config = dict(
    train_examples=97085,
    method='vicreg',
    parallel_block=False,
    depths=[2, 3, 4, 2],
    projector_out=1024,
    optimizer='adamw',
    beta1=0.9,
    eps=1e-06,
    adaptive_grad_clip=0.02,
    warmup_steps=680,
    weight_decay=0.0,
)
Rows from block 8 of a small self-supervised image encoder, named by matrix and row number. Rows with one number belong to one neuron. Each number is 128 + 32 x the weight over its row's rms, rounded and kept within 0 to 255. All counts start at 0.
Before each neuron's rows are labels from the 100 images, of 14848, where the neuron reaches its highest value: "responds to" is what is common among them; "patch colour" is the nearest of a few named colours to the mean colour under the peak. Only what is clearly more common there than usual is listed. The data: microscope photos of single blood and bone marrow cells. In brackets: how many of the 100, against the usual share in percent.
# fc1: MLP up (model.blocks.8.mlp.fc1.weight, 768x192), inputs 0-191
# fc2: MLP down (model.blocks.8.mlp.fc2.weight, 192x768, transposed), outputs 0-191

responds to: cell type: segmented neutrophil (49 vs 20)
patch colour: purple (71 vs 22.8)
fc1.220 [110 103 106 127 161 170  95 133 157 144  77 104 123 133  67 105 100 164 107 137 143  92  95 107 112  72 163 125 100  68 104  97 152 167 137 122 154 140  91  92 138 170 109 129 116 125 181 161 148 145 142 147 134 151 148 115 140 105 124 191  98 176 101 117 174 154  98 112 147 171  87 133 100 129 119 173 137  97 141 134  84 120 144 202 132  86 111  62 147  88 107 103 139 133  60 114 123 161 188  98 151 115 103 169 167 102 162 178 179 133 175 132  63 203  96 132 138 149 130 141 116 126 127 163 102  85 143 138 132  92 123 133 112 161  78 141 131  82 144 172 148 135 128 186  82 161 107 132 104  87  72 203  85  52 126 105  96 149 165 109 121 131  88 160  95 123 172  99 101 157 142 162  37 101 173 161 132 100 133  96 109 134  92 155  70 106  96 100  85 113 151 124]
fc2.220 [ 98  96 102 149 131 114 135 135 139 142 175 125  87 133  95 139 163 129 169 199 104 113 125 141  93 164  79 120 139 163  97 156 138 108 100 122 118 142 147 113 126 151 102 156 132 243 101  54 138  84 102 146  87 156 118 123  87 120 143  97  73 110 141 187  95 146 122 150 163  73 125 131 169  98 103 150  97 155  77  96 177 110  90  72 173  84 161 161 139 163 184 131 176 104 100 110 155 152 100 166 120 160 145 105  89 111 172  99 119  96 137 190 140 106 144 119 117 182  97 100 130 161 149 130 149 188 130 121 178 100 101 151 112 144 146 110 145 145 148 148 137 124 106 121 154 121  96  87 168 186 117 115  71 130 141 166 137  89  78 170 110  95 155 157 129 182 102 130 130 151  79 111 148 155 157 193 167  89 130 192 127 156  69  78 195 168 138 141  73  96 145 113]

responds to: cell type: promyelocyte (41 vs 6.4)
patch colour: purple (51 vs 22.8); blue (42 vs 7.7)
fc1.659 [182 144 144  98 102 119 114 127 115 125 101 142 107 153 192 101 153 141 159 111  81 115 126 128 141 128  97 126 128 168 124 120  94 153 177 109 139 161 175 144 156 126 115 129 141 135 118 126  86 181 139 132 133 133 150 165 117 149 123 127 156 128 122 121 146 105 146 112 133 130 157 103 114 170 115 134 176 155 107  68 112 161  81 156 187 112 132 159  94 101  80 122 168 173 173 129 164 157 152 135 111 156 185 132 149 104 192  85 144 136 126 100 129  99 150 176 145 109  89 114 162 147 109 188 137 136 150  20  94 121  97 101 107  73  88  61  65 101 124 130 128  63 106 106 133  79  96 104 202 155 120  81 136 152 182  61 163 211 133  76 146  80 157 170  88 144 172 152 148 150 115 102  97 138 148 117 170  31 134 118  93 102 121 133 116  79 140 102  83 137 144 190]
fc2.659 [131 127  71  97 171 134  95 154 143 149 172  76 122 127  93 184 104 159 122  64 106 176 111  95 158  90 164 137 173 143 134 129 124  85 161 107 132 152  97  64 131 117 165 173  99 123 103 110 119  62  90  82 129 104 123 150 102  75 148 166 103  94 101 125 149 140 164 101  89 167 164 170 165 119 141 114 132 156 145 118 157 140 194 123  97 143 114 113 141 166 185 141 130  92  82 121 115 131 135 120 130 116 155 194 113  82  71 151  62 152 121 180 145 147 143 157  63 175 138 142 135  70 195  79  98 128 207 154 180 116 130 132 118 101 124 127 124 132 160 125 118 161 131 140 105 124  66 133  81  91 134 169  55  95 138 129 115  54 135 134  79 181 175 145 158 114 123  83 132 134 184 161 132 160  76 146 112 159 133 143 141 134 117 103 187 110 130  62 142 101 131 110]

responds to: cell type: artefact (49 vs 9.8)
patch colour: purple (83 vs 22.8)
fc1.545 [141 163 164 133 122  79  89 187 133 108 129 141 137 151 139  83 165  88 117 168 130 137  67  67 142 130 190 109 183 174 146 147  93 165 155 181 146 111 142 147 164 123 189 110 156 134 148 137  71 123 145 167 179 107  75 190  93 100  71 135  68 110 118 134 122  95 122  82  88 130 125 180 162 103 104  69 104 160 131 115 111 135 116  59 130 115 111  71 134 136 119  72  84 146 121 143  86 152 126 195 133 127 174  86  96 125 123 158 134 141 108 109 243 151 134 175 113 104 112 112  92 155 116 126 128 182 164 120 144 109 154 147 154 171  90  85 122 113 187 114  73  76 128 121 101 116 128 151 180 120 105 153  72 101 122 154 134  83 119  91 162 153 125 125 145 109 150 119 122  63 102 140 166 160 136 106 151 130 143 133 160 117 128 157 138  95  59  71 118 118  96 129]
fc2.545 [143  65 162 163 134 136  63 140  82 128  90 133  98 132 129 126  79  79  75  98 138 108 172 124 119 101 116 130 174 139 153 194 102 136 148  55 102 155 138 100 139 142 173 145 176 114 149 124 137 139 141 132 181  53 152 185 183  78 116 130 113  71 125 113  89 151  98 144 166 152  96 140 167 148  82  85 193 117 110 116 136 125 130 121  91 129 177  72 119 152  91 117 101 153 148 170 124 152 137  86 160 115 118 115 131 128 171 176 145 149  70 115 183 154 141 140 103 126 172 132 106 167 137 133 138 159 134 165 105 101 221 146 129 155 133  93 125 118 141 115 115 134 114 149 111 118 193 127  95 156  94 144  60 119 101 190  70  99  92  70 176 118 115 105 135 124 115 131 164  86  79 169  71 150  74 111 154 127 137  73  92 105 127  70 154  81 108 152 136 131  83 142]

responds to: cell type: promyelocyte (57 vs 6.4)
patch colour: purple (50 vs 22.8); blue (48 vs 7.7)
fc1.249 [125 110 115 100 101 173 133 103  81  73 139 214 127 124 140  93 157 159 151 130  84 144  96 126  71 166 174  75  99 187 175 120 105 150 160 164 158 118 140 155 118 116 175 125 106 149 164 138 115 145 140  82 164 132 163 152 146  84 107 135  38 108  83 140 123 135 174  84 192 150  85 167 153  94 105 114 117 141 134 128 142 108 141 149  93 168 116 158 188  80 123 159 129 142  84 115 138 117 102 110 114 129 108 125  99 132 141 143  95  54 176 146  88 163 134 144 141 101  82 171 137 158  93 152 177 121 180  89  61 104 150 131 117 122  71 109 121  90 155 157 142 156  58 174 136 126 168 121 137 141 128  78 170 143 120 145 123 186 152 110 125  88 134  97 146 131  88 162 117  82 132 154 120 151 149  88 166 193 147 137 117  93 156 158 112 209  78  52 139 114 103 140]
fc2.249 [117 171 125 141 124 119 126 117 150 159 185 114 126 102  88 117 107 128 149 184  96 125 126 121 146  74 196 140  74 103 138  68 148 127 111 183 169  95 139 151 166 124  51 134 134 132 114 164  69 125 154  69  89 152  76 135  65 146 101  72  92 182 141  66 128 116 139 106 141 146 132 119 106 171 167 136  52 134 164  64 131 143 132 150 164 142  86 135 158 122 175 176 132 148 140 101 166 130 140 122  95 124 155  87 146 106 122 146 161 148 113 130 132 167 126  70 182 118  87 156 124  35 118 135 107  91 140 149 161  94 102 165 127  54 167 182 141 128 100 175  92 105 144 106 116 165 135 176 109  61 108  94 152 177  70  98 157 127 126 179 112 162 111 154 154 137 168 124 134 154 127  89  94  82 139 130 159  98  99 174 161 200 135 118 143 104 137 111 116 124 141 143]

responds to: cell type: segmented neutrophil (85 vs 20)
patch colour: purple (73 vs 22.8)
fc1.135 [163 190 121 156 161 109 167  94 144 171 137 109 136 137 214 101 140  93 140 115 109 138  67 100 153 125 167 163  97  95 206 145  89 155 145 178  94 171 136 113 129  75 141 111 127  94 116 150 161 108 122 155 172 147 122 130 141 127 121 150  69 109 105 113 117 141 132 155 105 148 117 156 186 133  98 152 143 143 136 137 114 164 148  95  70  71  94  81 106 134  95  89 118  97  90 186  99 155 160 100 124 130 132 110  92 154 155  95 129 110 136 153 128 180 159 155  90 146 149 142 178 204 160 137 157 139 181 114 188 149 113 131  44 169 121  94 112 113 102 120  71 170 105 117 131 105 154 168 119 158 165 130 141 111 149 144 127 114  76 126 118 131 138 125 104 100 125  97  75  62  87 180 142  93 179 157  88 197 126  75 194 159 104 165 154 103 115  62 167 118 110 170]
fc2.135 [149  98 122 140 111 127 110 148 102  68 155 179 124 165 134 183 153 178 105 150  93  87 185  85 144 107 127 119 115 120 114 171  79 142 127 153 133 182 166 155 141 106 198  71 138 147 164  56 100 121 134 210 172 208 138 153  72 116  97 105 133 144 131 111 151  79 131  69 106 114 154  90 181 143  83 133 160 124 173 155 113 178 135 161  98 150 140 135 146  93 142 102 103 112  91 135 167 128 151 149 108 119 116 133 142 109 154  77  71 146 135  85 106 165 156 132 142 138 190 113 180 140 140  97  98 124 162 123 171 137 104 150 100 193 143 171 164 168 128 121 137 146 150 120  93  97 130  93  85 184  75 120  62  81  95 127  78 114  69 138 116 122 115 132 111 202 142 157 131 107  86 116 158 163  79 115 146 115 163 129 105 112 132  99 126  98 140  84  63 103 107  87]

responds to: cell type: promyelocyte (34 vs 6.4)
patch colour: blue (57 vs 7.7)
fc1.90 [106 134 119 153 175 106  98  97  92  92  77 139 151 142 102  99 159  83  60 173 138 120 105 153 149 109 103 148 143 169 154 134 160 160 204 103 167 129  74 145 126 120 132 121  94 115 182 114 128 135 113 151 155 116 122  97 126 122 111 160 130 117 110 165  95 138  89 138 195 110  66 105 131 159 146 162 166 146 145  80 101 153 140 149 129 141 159 132 143 130 158 149  72 154 127 154 160 112 131 205 113 153 137 109 166 110 141 141 136 120 148 213 176  95 138 137 174 107 133 153 148 205  78  93 164 123 149 120  81  84 137 150  98 124 105 105 141  80 175 104 175 113 117 149 118 153 128 118  75 189 128 116 152  52 113 129  87 188 121  79 164 114 117 135 117 162  96 174 134 114 117 169  92 130  58 123  73 178 122 127  83 164 142 198 103 189 145 137  45 176 147 129]
fc2.90 [132 146  95 103 123 166 149  83  58 185 181 156 154  88 160  97 134 137 174 154 171  64 169 103 131 131 165 157 100 111  98 103 154 114 109 186 144 100 142 181 133  63 171 105  80  91 167 153 144 152 130  70 138 117 123 138  90 128  97 111 153 132  97 119 124 155 179 149  98 118 102  89 142 112 190 162 138 126 122 117 129 126 149 120 108 186 116 137  94  81 150 137  83 168 156 114 110 149 135 145 139  86 108 143 130 130 146 158 176 112 122  62  83 230 165  94 168 106  70 140 106  90 107 108  80 108 106 107 136 108 112 101 143 106 107 120  97 117  21 122 149 153 172 141 105 154 148 139  80  93 135 134 154 117 110 124 216 147 156  86 111  79  94 121 162 104  91 183 107 132 147  97 125  90 119 120 116 135  86 121 141 127 159 161 144 137 170 128 209  96 163 133]

responds to: cell type: segmented neutrophil (64 vs 20)
patch colour: purple (57 vs 22.8)
fc1.658 [143 187 144 153 113 149 127 117 130 113 152 139 132 197 153 154 155 114 157 132 172 177 103  78 116 110 148  54 124 152 120 145 138 172  98 167  71 227 146 140 132 159 122 129  94 168 157 154 116  81 172 119 140 145 127 130 118 169  76  79 131 131 147 104 156 101 131 140 130 142  90 153 142 142  65 109 121 174 136 153 145 165 145  79 152 128 103 120 125 114  79 168 134  95 129 170 207 147 117 159 171 151 132 146 157 151 163 122 112 126 173  39 119 126 123 114 156 145  96  87  89 160 155  92 131 150 169 168 128 106 163 142 134  84 108 126 106 155 102 137 139  99 120  85  81  98 123 103 158 109  94 121 137 146  96 114 129 134 152 138  71 132 132 147 141 136  79 133 109 156 145  92 207 190 174 103  82 132  78 163 115 136 119 154 119 149  67  87 105  16  60 168]
fc2.658 [164  81 118 121 137 101 162 150 147 169 153  82 122 111 162 118  83 129  84 154  65 109 178 125 141  78 139 144 135 135 143 112 129 102 147 135 134 121 137  72 128  86  76 155  69 142  95  84 118 183 139 134 157 115 147 190 151 102 181 197 205  88  85 111 102 154 125 124 169 110 152 139 115 177 136 101 143 135 159  82 106 123 114 139 140 166  85 131 126 131 204  77 116 146 116 114 140 127 102  65 116  90 162 107 118  69 141 149 101 127 110 176 190 156 162  79 146 148 173 145 235 112 108 121  45  79 117 139 192 155 110 106 121 173 121 123 100 110 117 112 142 184 152 119 108  86 109 130 121 141 123 123 139 102 123 106 127 122 163 118 139 109 120  89 110 163 175  79 181  88 108 149  60  71  78 147 148 126 175 156 142 144 156 105 152 145 161 154 130 147 129  85]

responds to: cell type: promyelocyte (36 vs 6.4)
patch colour: blue (70 vs 7.7)
fc1.387 [145 167 145 159 185 142  96  56 122 118 157 147  79 150 176 100  50  89 132 116 174 130 130 116 132 110 139 144 111 188 145 115 123 130 130 121 131 161 113 109 122  58 182 184  75 135 107 174 203 117  83  70 110 144 170 152 150  89 134 157 112 111 141 192 142 127 141 120  80 149 111 154 212  69  89 123  75 102 163 119 124 163 121 124  73 166 147 144 103 120 161  76  83 149  94 167 109 169  56 102 147 164 115 113 155 113  91 151  91 124  93 157 150 153 109 124 117 147  91 132  79 142 122 169 157 132 167  99 150 113 154 170  45 126 151 130 164 113 152 107 141 174 122  86  92 101 105 174 137 161 154 115 158 109 147 101 168 128  69 117 136 171 123 103 130 109 149 123 142  98  86 147 115  83 115 100 104 142 162  69 126 109 105 163 164 139  90  71 120 133  95 161]
fc2.387 [137  92 107 122 113 110 135 124 136 130 151 110 132 122 143 185  97 163 141 214  72  97 162 123 166 131  95 136  77 106 163 132 111 191 146 132 136 160 132 143 116 131 101  89 139 125 148 160  64 180 145 169 147 152 122 182  99 138 137  93 137 111 116 111 149 125 167  90 125 107 103 142 117 142 148 174 129 112 176 112 102 165  80 162 124 123  73 113 141 107 109 138  79 154 139  88 162 119 119  90 117 134 115 129 116 122 193 137 121 155 116  67 163  88 118  40 162 122 161 118 160 108 135  91  89 116 116 202 159 108  84 123 153 138 135 171  77 157  84 144 110 169 115 139 122  82 195  81  82 119 117 100 157 150 103 118 129 105 150 154 129  73 121 135 149 156 154 119 103 146  70  95 115  98  65 171 144 168  84 128 163 156 171  83 157 209 124 218  73 201 157 138]

responds to: cell type: segmented neutrophil (46 vs 20)
patch colour: purple (76 vs 22.8)
fc1.167 [108 113 120 127 115 150 104 148 108  86 134 107 159 173 171 166 140 157 141 134 125 160 140  85  99 111 110 131 164 154 110 142 107 174  79 155 143 145 159 165 115  91 114 122 165 104  96 152 158 136 160 162  89 143 105 131 160 125 148 174 130 113 133 101 152  71 126 135 132 153 133 153 182 123  94 133 183 127 140 160 123 154 105 114 106  88 143  72 131 100  60 113 138 142  19 123 121 143 139 162 213 173 198 120 135  96 134 161 185 167 119 100 107 111 153  88 182 158 104  93 181 113 144 127  89 116 123 153 169 155 111 127  55 147  80  89 152  94 175 111 187 122 127  85  94 144 135 149 156 108  96 204 130 131  69  55  93 152 117 153 155 133 120 119  91 121 113 125 115  54 132 128  61 137 172  89 141  79  83  92 172 140 107 174  97  82 124 152 123 144  85 171]
fc2.167 [ 95 133 176  79 106 127 171 153 143 178 174 107 177 173 141 120 186 161 150 215 169 107 104  92 166 160 160 125  77 107 128 113 109 116 146 148 111  93 137 231 157 103  86  72 114 149 130 106 156 130 126 113 153 116 133 104  92 112 101  80  44 128 124 138 101 149 153 104  91 120 128 107 137 160 124 131 142 197 138 143 112 146  88  88 142  82  88  94  84 144 126 129  96 144 160  78 166 131 148 125  94 130 180 134 180 163 177 104 147 119 145 138 129 154 126 124 140  84  85 107  79 117 142 160 138 209  94 118  97 112  96 136 154 115 117 176 102 202  72 104 122 136 157 137 155 121 150 127 154 137  96 166  80  90 100 112 104 130 138 131 160 104  94 186  67 122  69 105 155 138  88  65  86 124 125 115 127 115 134 146 137 101 115 125 118 112 172 132 157  66 154  58]

responds to: cell type: segmented neutrophil (96 vs 20); smear: peripheral blood (63 vs 16.2)
patch colour: pink (60 vs 25.2)
fc1.286 [151 105 162 124  99  74 170 108 130 134 129 157 106 182 204  66 131  59 121 136 135 207  92 103 101 150 117  48 127 159 158 142  80 120 112 126  90 109 162 119 125 123 158 134 120 173 114  87 158 174 124 140 163 116 177 142 145 129 123 148 121 130 144 150 125 100 153 125 112 142 106 140 114 137  47 119 113  89 134 150 126 109 113  88 132  42  87 110  93 118  98  92 122  93  89 122 132 118  96 104 132 190 172  81  96 167  88 148 120 153 152 102 116 155 146 148 119 124 118 127 106 161  95 141 162 158 185 107 128 122 102 128  32 149 153  53 121 154 160 143 131 110 116 138 162 135  80  57 193 164 158 131 164 140 175  85 120 134 119  68 138 101 166 167 109 142  92 152  85  70 118 107 172 108 138  94  86 159 111  92 161  99 100 184 136 145 163  74 160 131 152 162]
fc2.286 [133 112 115 178 152 104 110 147 118 124 122 124 113 142  85 112 121 121 111 101  97 193 130 119  76 103 164  98 173 145 133  79 134  67 131 113 117 158 129 112 149 137 141 193 152 183 115  55 190  82 152 115 135 169 139 164 129 129 184 168 137 137  74 182 140 103 129 155 112  79 160 177 151 111 106 111 164 110 130 133 136 209 191 161 136  68 114  89 124 147 190 115 172  71  94 165 109 143  94 164 151 151 140 149 172 133 104  86 131 149 133 170 158 132  99 166  86 132 161 114 193 148 131 109 152 105 146 142 148 157 111  73  51  97 116  66 157 147 158 125 134 171 167 163 105 149 106 141  79 161  99 125  79  94 169 102 151 111 130 160 109 175 128 159 130 176 159  80 114 112  95 160 212 133 134  95 116 134 125 129 144  82  86 127 133  97 126  50  97 120 109 136]

responds to: cell type: eosinophil (44 vs 4.2)
patch colour: purple (57 vs 22.8)
fc1.556 [165 122 123 107 133 144 152 150 187 130 126 119 124 124 131 100  81 113  83 113 106 190 111  95 116 163  98 113 209 136 128  86  93 113  45 139 152 180 130  93 148 174 144 118 104 154 180 140 145 189 137 134 142 109 109 145 123 138 155 197  79 130 136 134 157 102  57 156  97 135 184 135 129 151  98 150 119 121 133 109 122 180 169 121 114 133 135 136 133 151 150 114 130 113 101 168 130  96 156 143 125 148 102 163  56 118 164 183 150  77 169 118 147 104 112  78 114 125 160  94  80 147 114 173 121 151 161 141 141  71  89 112 188 147 130 205 152  54 164  98 107 149  47 176 124 134 130 149 194 108 110 128 117 151 157 167  82 113  94  78  97 154 153 109 100 148 137 180 115 129 128 103 114 171 105 151  98 156 182  82 107  82 166 190  88 149  79 127  90 129  94 147]
fc2.556 [125 109 117  93 146 145 142 109 131 124 105 147 117 111  87 158 120 126 180 134 148  72 184 164  94 137  97 158 119 112  87 149  85 152 133 143 140  74 123 122  52  99  85 148 116 139 131 124  93 146  99 158 105 118 189 149 155 150 155 177 136  98 143 130 194 140 166 108 161 138 174 126 112 170 162 224 142 104 141  72 102 145  67 110  55  93  99 122  92 183  60 187 162 121 206  50 158 178 102 109 158 129 187 114 109 105 104 138 130 104 128 115 134 177 121 112 130  98 139 135 166 123 146 147 116 107 101 106 134 146 118 129  94 136 123  87  95 164 154 156 146 154 141 112 186 143 155 136 107 167 181 153 109  78 122 137 121 132  97 143 134 141 120  85  99 112 101 140 180 110  95 147 114 116 103 122 106  74  67  31 118 144 148  68 183 143 108 140 157  83 161 154]

responds to: cell type: promyelocyte (29 vs 6.4)
patch colour: purple (61 vs 22.8); blue (25 vs 7.7)
fc1.122 [183 147 128 126 168 178 152 102  97 129 135 157 133 143 122  87 166  91 124 144 184 143 126 133  73 159 136  75 143 167 178 146 159 198 137 158 139  88 170 162 128  95 139 147 173 119 117 170 186 114  97 120  87 169 179 112 124 113  77 148 100 113 168 145 102  65 127 142 150 171  95 138 148 135 102 132 154 150 114 110 117 105 136  98 108 118 155 149 142  87 125  93  73 101  52 137 108 149 107 174 186 104 114  95 133 168 137 113 115  85 118 145  99 172  72 114 164  75 115 108 111 140  88 116 192 133 155  78 105  98 176 133  98 161  99 130 126  95 138 137 138 167  93 190 106 139 155 160 169  84 122  45 166 135 114 128  89 214 134 103 116 103 110 146  98 122  89 115  97  97  90 140 169 185 155 160 126 118 109 114 183 111  95  70 145 116  62  66 136 106  96 135]
fc2.122 [168 157 145  72 111  94 182 128 166 143 135 119 117 121  90 168  86 154 114 147  97 101 112 110 150  63 170 175  81 124 157 139  95 114 146 172 171  86 137 170 149  93  87  90  64 154 122 148 110 177 172 130  86 150 117 130 117 101 165 141 129 131 120 102 105 184 123  79 148 107 108  90 105 165 138 162 105 125 191  87 138 130  77 174 142 125  46 129 148 164 214 151 133 197 140  84 196 147  63 144  78 103 140 112 144  63 137 133 145 122  94 129 147 164 123 108 183 110 135 174 132 101 104  94 104 127 122 128 183 127  64 120 112  60 130 157  95  98 108 175 118 161 138 139 123 139 133 117 121 125  97 102 125 132 106  91 163 115 148 149 150  69 112 150 125 167 155 149 110 139 120  65 119  72  98 146 125 103 118 107 209 146 121 121 177 148 154 200 141 133 147 114]

responds to: cell type: eosinophil (28 vs 4.2)
patch colour: purple (49 vs 22.8)
fc1.144 [110 139 158 166 120  96 135  76 107 127 164 140 155 122 106  87 164 169 149 185 127 112 156  92 116 103  91 104 177 117  98 134  86 130 117  81 115 169  91  91 104 103 128 130 120 102 111  89 178 101 151 142 121 139 137  87 198 167 127  82 131 133 155 160 140 103 134  99 167 123  69 158 136 156 123 128 182  85 132 127 140 145 144 128 116 139 158 123 150 154 157 121 119 152  86 150 139  85  83 164 186 130 132 167 136 135  92 173 105 122 121  95  93 100 156 149 183 128 134 108 107 163  69 101 129 171 111 143  46 133 177  92 173  88 144 174 137 117 161 121 177  88  49 107  95  71 148  56  92  91 143 137 160 159 111 174 142 176 104  88 105 149 161 104 165  94 103 104 122  80 124 142 159 161 155 109  91 168 159 161 129  87  93 187  57 210  98  95  87 155 149 111]
fc2.144 [125 130 160 163 157  77 172  98 108 181 160  94  95 102 140 109 157 100  98 165 113 166  81 109 132 134 138  90 119 100 147 116  99  93  55  81 157  81 144 161 184 140  81 173 110 141 185 131 103 120 184 133 166 151 135 111 163 129  79 165 157 115 121  81 155  70 116 140 151  92 124 120 153 159 159 151 123 149 113 106 151 181 139  94 116 123  88  65 116 154 148 127 115 111 161  92  82 126  86 133 158 135 115  96 146 115 141 143 175 165 123 107 183  62  89 146 130 138  85  39 162 123 128 122  68  98 100 127 151 176  83 104  41  69 134  86 138  99 157 133 131 134 135 119 147 162 161 150  93 165 181 178 120 170 130 144 165 126 149 122 139  83  95 112 156 166 135  97 142 119 117 127 111  91 140 135  74 180 109 142 191 164 140 115 150 111 104 135 193 192 158 165]

responds to: cell type: segmented neutrophil (78 vs 20)
patch colour: purple (56 vs 22.8)
fc1.8 [162  74 169 146 139  33 135 156 108  90  91 125 151 143 122 105 104  96 136 116 144 112 116 107 120  69 140  73 116 170 118 114 112  86 120 132 166 167 157 172 137 143 109 135 187 158 125 115 170 133 130 126 143  27 120 151 141 165 107 143 138 110 154 158 154 100 136 121  94 170  93 173  96 131  53 120 144  67 120 149 113 141  97 116 171 104  74 129  73 143 167  76 143 100 140 145 164 139 141 179 160 175 188 122 143 119 124 123 175 151 122  71 170 123  97 112 131  67  86  79 139 103 147 187 122 173 137  94 154 154 113  95 153 102 104 120  94 116 114 115 115  93 105 118 147 127  93  91 203 170  86 152  86  95 146 115 192 123  89  43 144 139 150 143 120 181 163 123 105 144 136 110 114 125 155 158 157 148 104 158 164 101  39 106 117 129 144 128 144 179 154 126]
fc2.8 [173  95 104  97 127 170 121 109 152 159 138  91 106 109 108 157 115 151  89 136  68 125 155 123 165  91 163  86 122 165 134 150 149 127 122 112 126 178 124  93 160 129 124 127 178 105 122 122 118  96 199 120 180 198 147 147  41  64 167 120 100 107  66 114 141  72 163 105 108 156 162 166 134 129 112 151  75 141 140 122 149  95 170 180 133 132 132  81 155 135  91 108 126 130  73 144 120 107 143 112 145 162 101 162 149 118 150 105  84 152 112  74 116  93 108 131 105 154 109  93 134 113 177  84  95 131 125 205 144 113 159  98 164 135 132 173  90 124 123 117 113 166  71 139  97 103 129 161  39  93  76 157 101 126 102 155 119  56 140 154 115 157 103 128 125 110 204 110 150 144 123 176 134 166  88 166 170 137 142 152 172 119 187  71 146 140  60 150  75 126 121 178]

responds to: cell type: eosinophil (100 vs 4.2); smear: peripheral blood (82 vs 16.2)
patch colour: grey (67 vs 22.7)
fc1.41 [ 93 108 134 135 174  83 164 106 159 124 100 168  88 128  97 131 133 175 111 163 126 148  98 148  97 156 115  84 162  78 163 167 170 122  59  58 167 156 107 117 140 129 151 120 171 135 112 161  96 121 113 139 153 119 107 140 149 119  93 152  80  93 193 171 184  76  64 167 161 137  89 139 105  97 109 184  96  88 121 102  73 110 107 168  27 131 130 126  93 180 106 157 135 151 143 192  80  58  88 147 129 144 172 112  79 154 165 124 121  95 136 145  88  77  95 148 131 130 144 115  75 157 140 172 153 163 152 173 121 123 165 117  89 157 153 127 170 135 183 126 108 118  68 150  76 165 138 125 138  73 121 103 102 136 144 191 112 167  93 111 132 108 105  92 150 132 118 126 120  88 140 136  73 132 150 141 123 173 124 134 123  73 144  99 158 155  88  80  90 137 126 140]
fc2.41 [113 158 100  87 114 147 151  61 138 152 110 121 116  93 107 118 114 127 114  99 162 179 139 125 141  92 159 146 199 132 152 107 127 132  78 160 207 134 119 104  75  82 127 182 110 153 183 101  74 121  98 134  88 116 141 138 181 179 150 211 141 130 103 116 123 112 101 110 149 104 144  97 162 165 100 132 163 103 145  99 157 131  71  83  52 148  57 114 143 132 105 108  86 116 154 121 169 139 130 160 147  96 148 129  90 110  92 216 185  69 137 173 124 166  91  96 136 123 163 134 180 124  90 124 112  99 165 114 173 149 104 151 110 102 107  73 110  95 153 129 145 129 140 146  94 148  78 130 136 169 168 149 161 115 108 165 161 199 123  87 144  53 163 172 127 164  75 149 111 135  96 188 111 157 113 155 128 137 106  97 151 145 129 126  97  84 137 145 148 125 168 182]

responds to: cell type: promyelocyte (28 vs 6.4)
patch colour: purple (64 vs 22.8); blue (26 vs 7.7)
fc1.224 [120 170 112 134 132 136 152  84 103 155 142 126  99 132 106 138 118 109  67 156 140 120 116 164 187 133 177 181  96 106 165 121 165 152 171 115 149 163 111 141 114 100 169  56 112 158 115 116 104 126 133 133 158 139 138 164 155 103 107 105 111 107 133 195  79 116 108 106 144 131 104 148 163  84 146 100 131 206 152  91 122 111 209 116 120 177 144 129  84 115 208 133  52 163  70 159 134 150 131 176 144 143 157 138 126 132 169 206 169  90  91 104 117 212 132 128 199 129 117 122  73 131  93 114  79  95 124 113 104  92 137  98 116 112 103 131 148 122  86 135 118 130 144 128  57 108 145 143  89  78 146  85 120 177  65 125  66 182 114  94  94 110  86 118 149 126  81 154 114 109 131 112 125 173 121 138 107 198 114 102 101 136 121  83 103  89 141 153 191  95 161 118]
fc2.224 [151 121 129  94 114 164 142 146 127 127 129 142 121 157 162 145 109 106 155  95 160  73 160 165  97 160  99  93 159 132  95 106 112 122 129  87 165 150 171 120 107 129 160 121 114 177 142 135 137 134 154 104 135 105 142 171 157 151  80 147 120 110 124 172 143 128 196 167 101 148 162 121  66 161 101 186 169 149  95  91 136 139 205 106 118 116 112 122  70  96 140 144 150 137 121 118 119 143  88 134 139 125 192 169 125 123 121 211 223 115  81  94 100 249 148 146 116 124 142 117  94 114 147 136 120 129 147 100 133 132 131 134 154 132 101 124  92 142 100 147 158 162 153 126 137 154 181 123  87 133 147 142  88 113 112 104 136 124 118  64 125 128 148  46 124 120 120 165 117 103 143 116 115 174 143  93  62  74  87  22  73 109 126 100 119 118 142  97 208  49 100 121]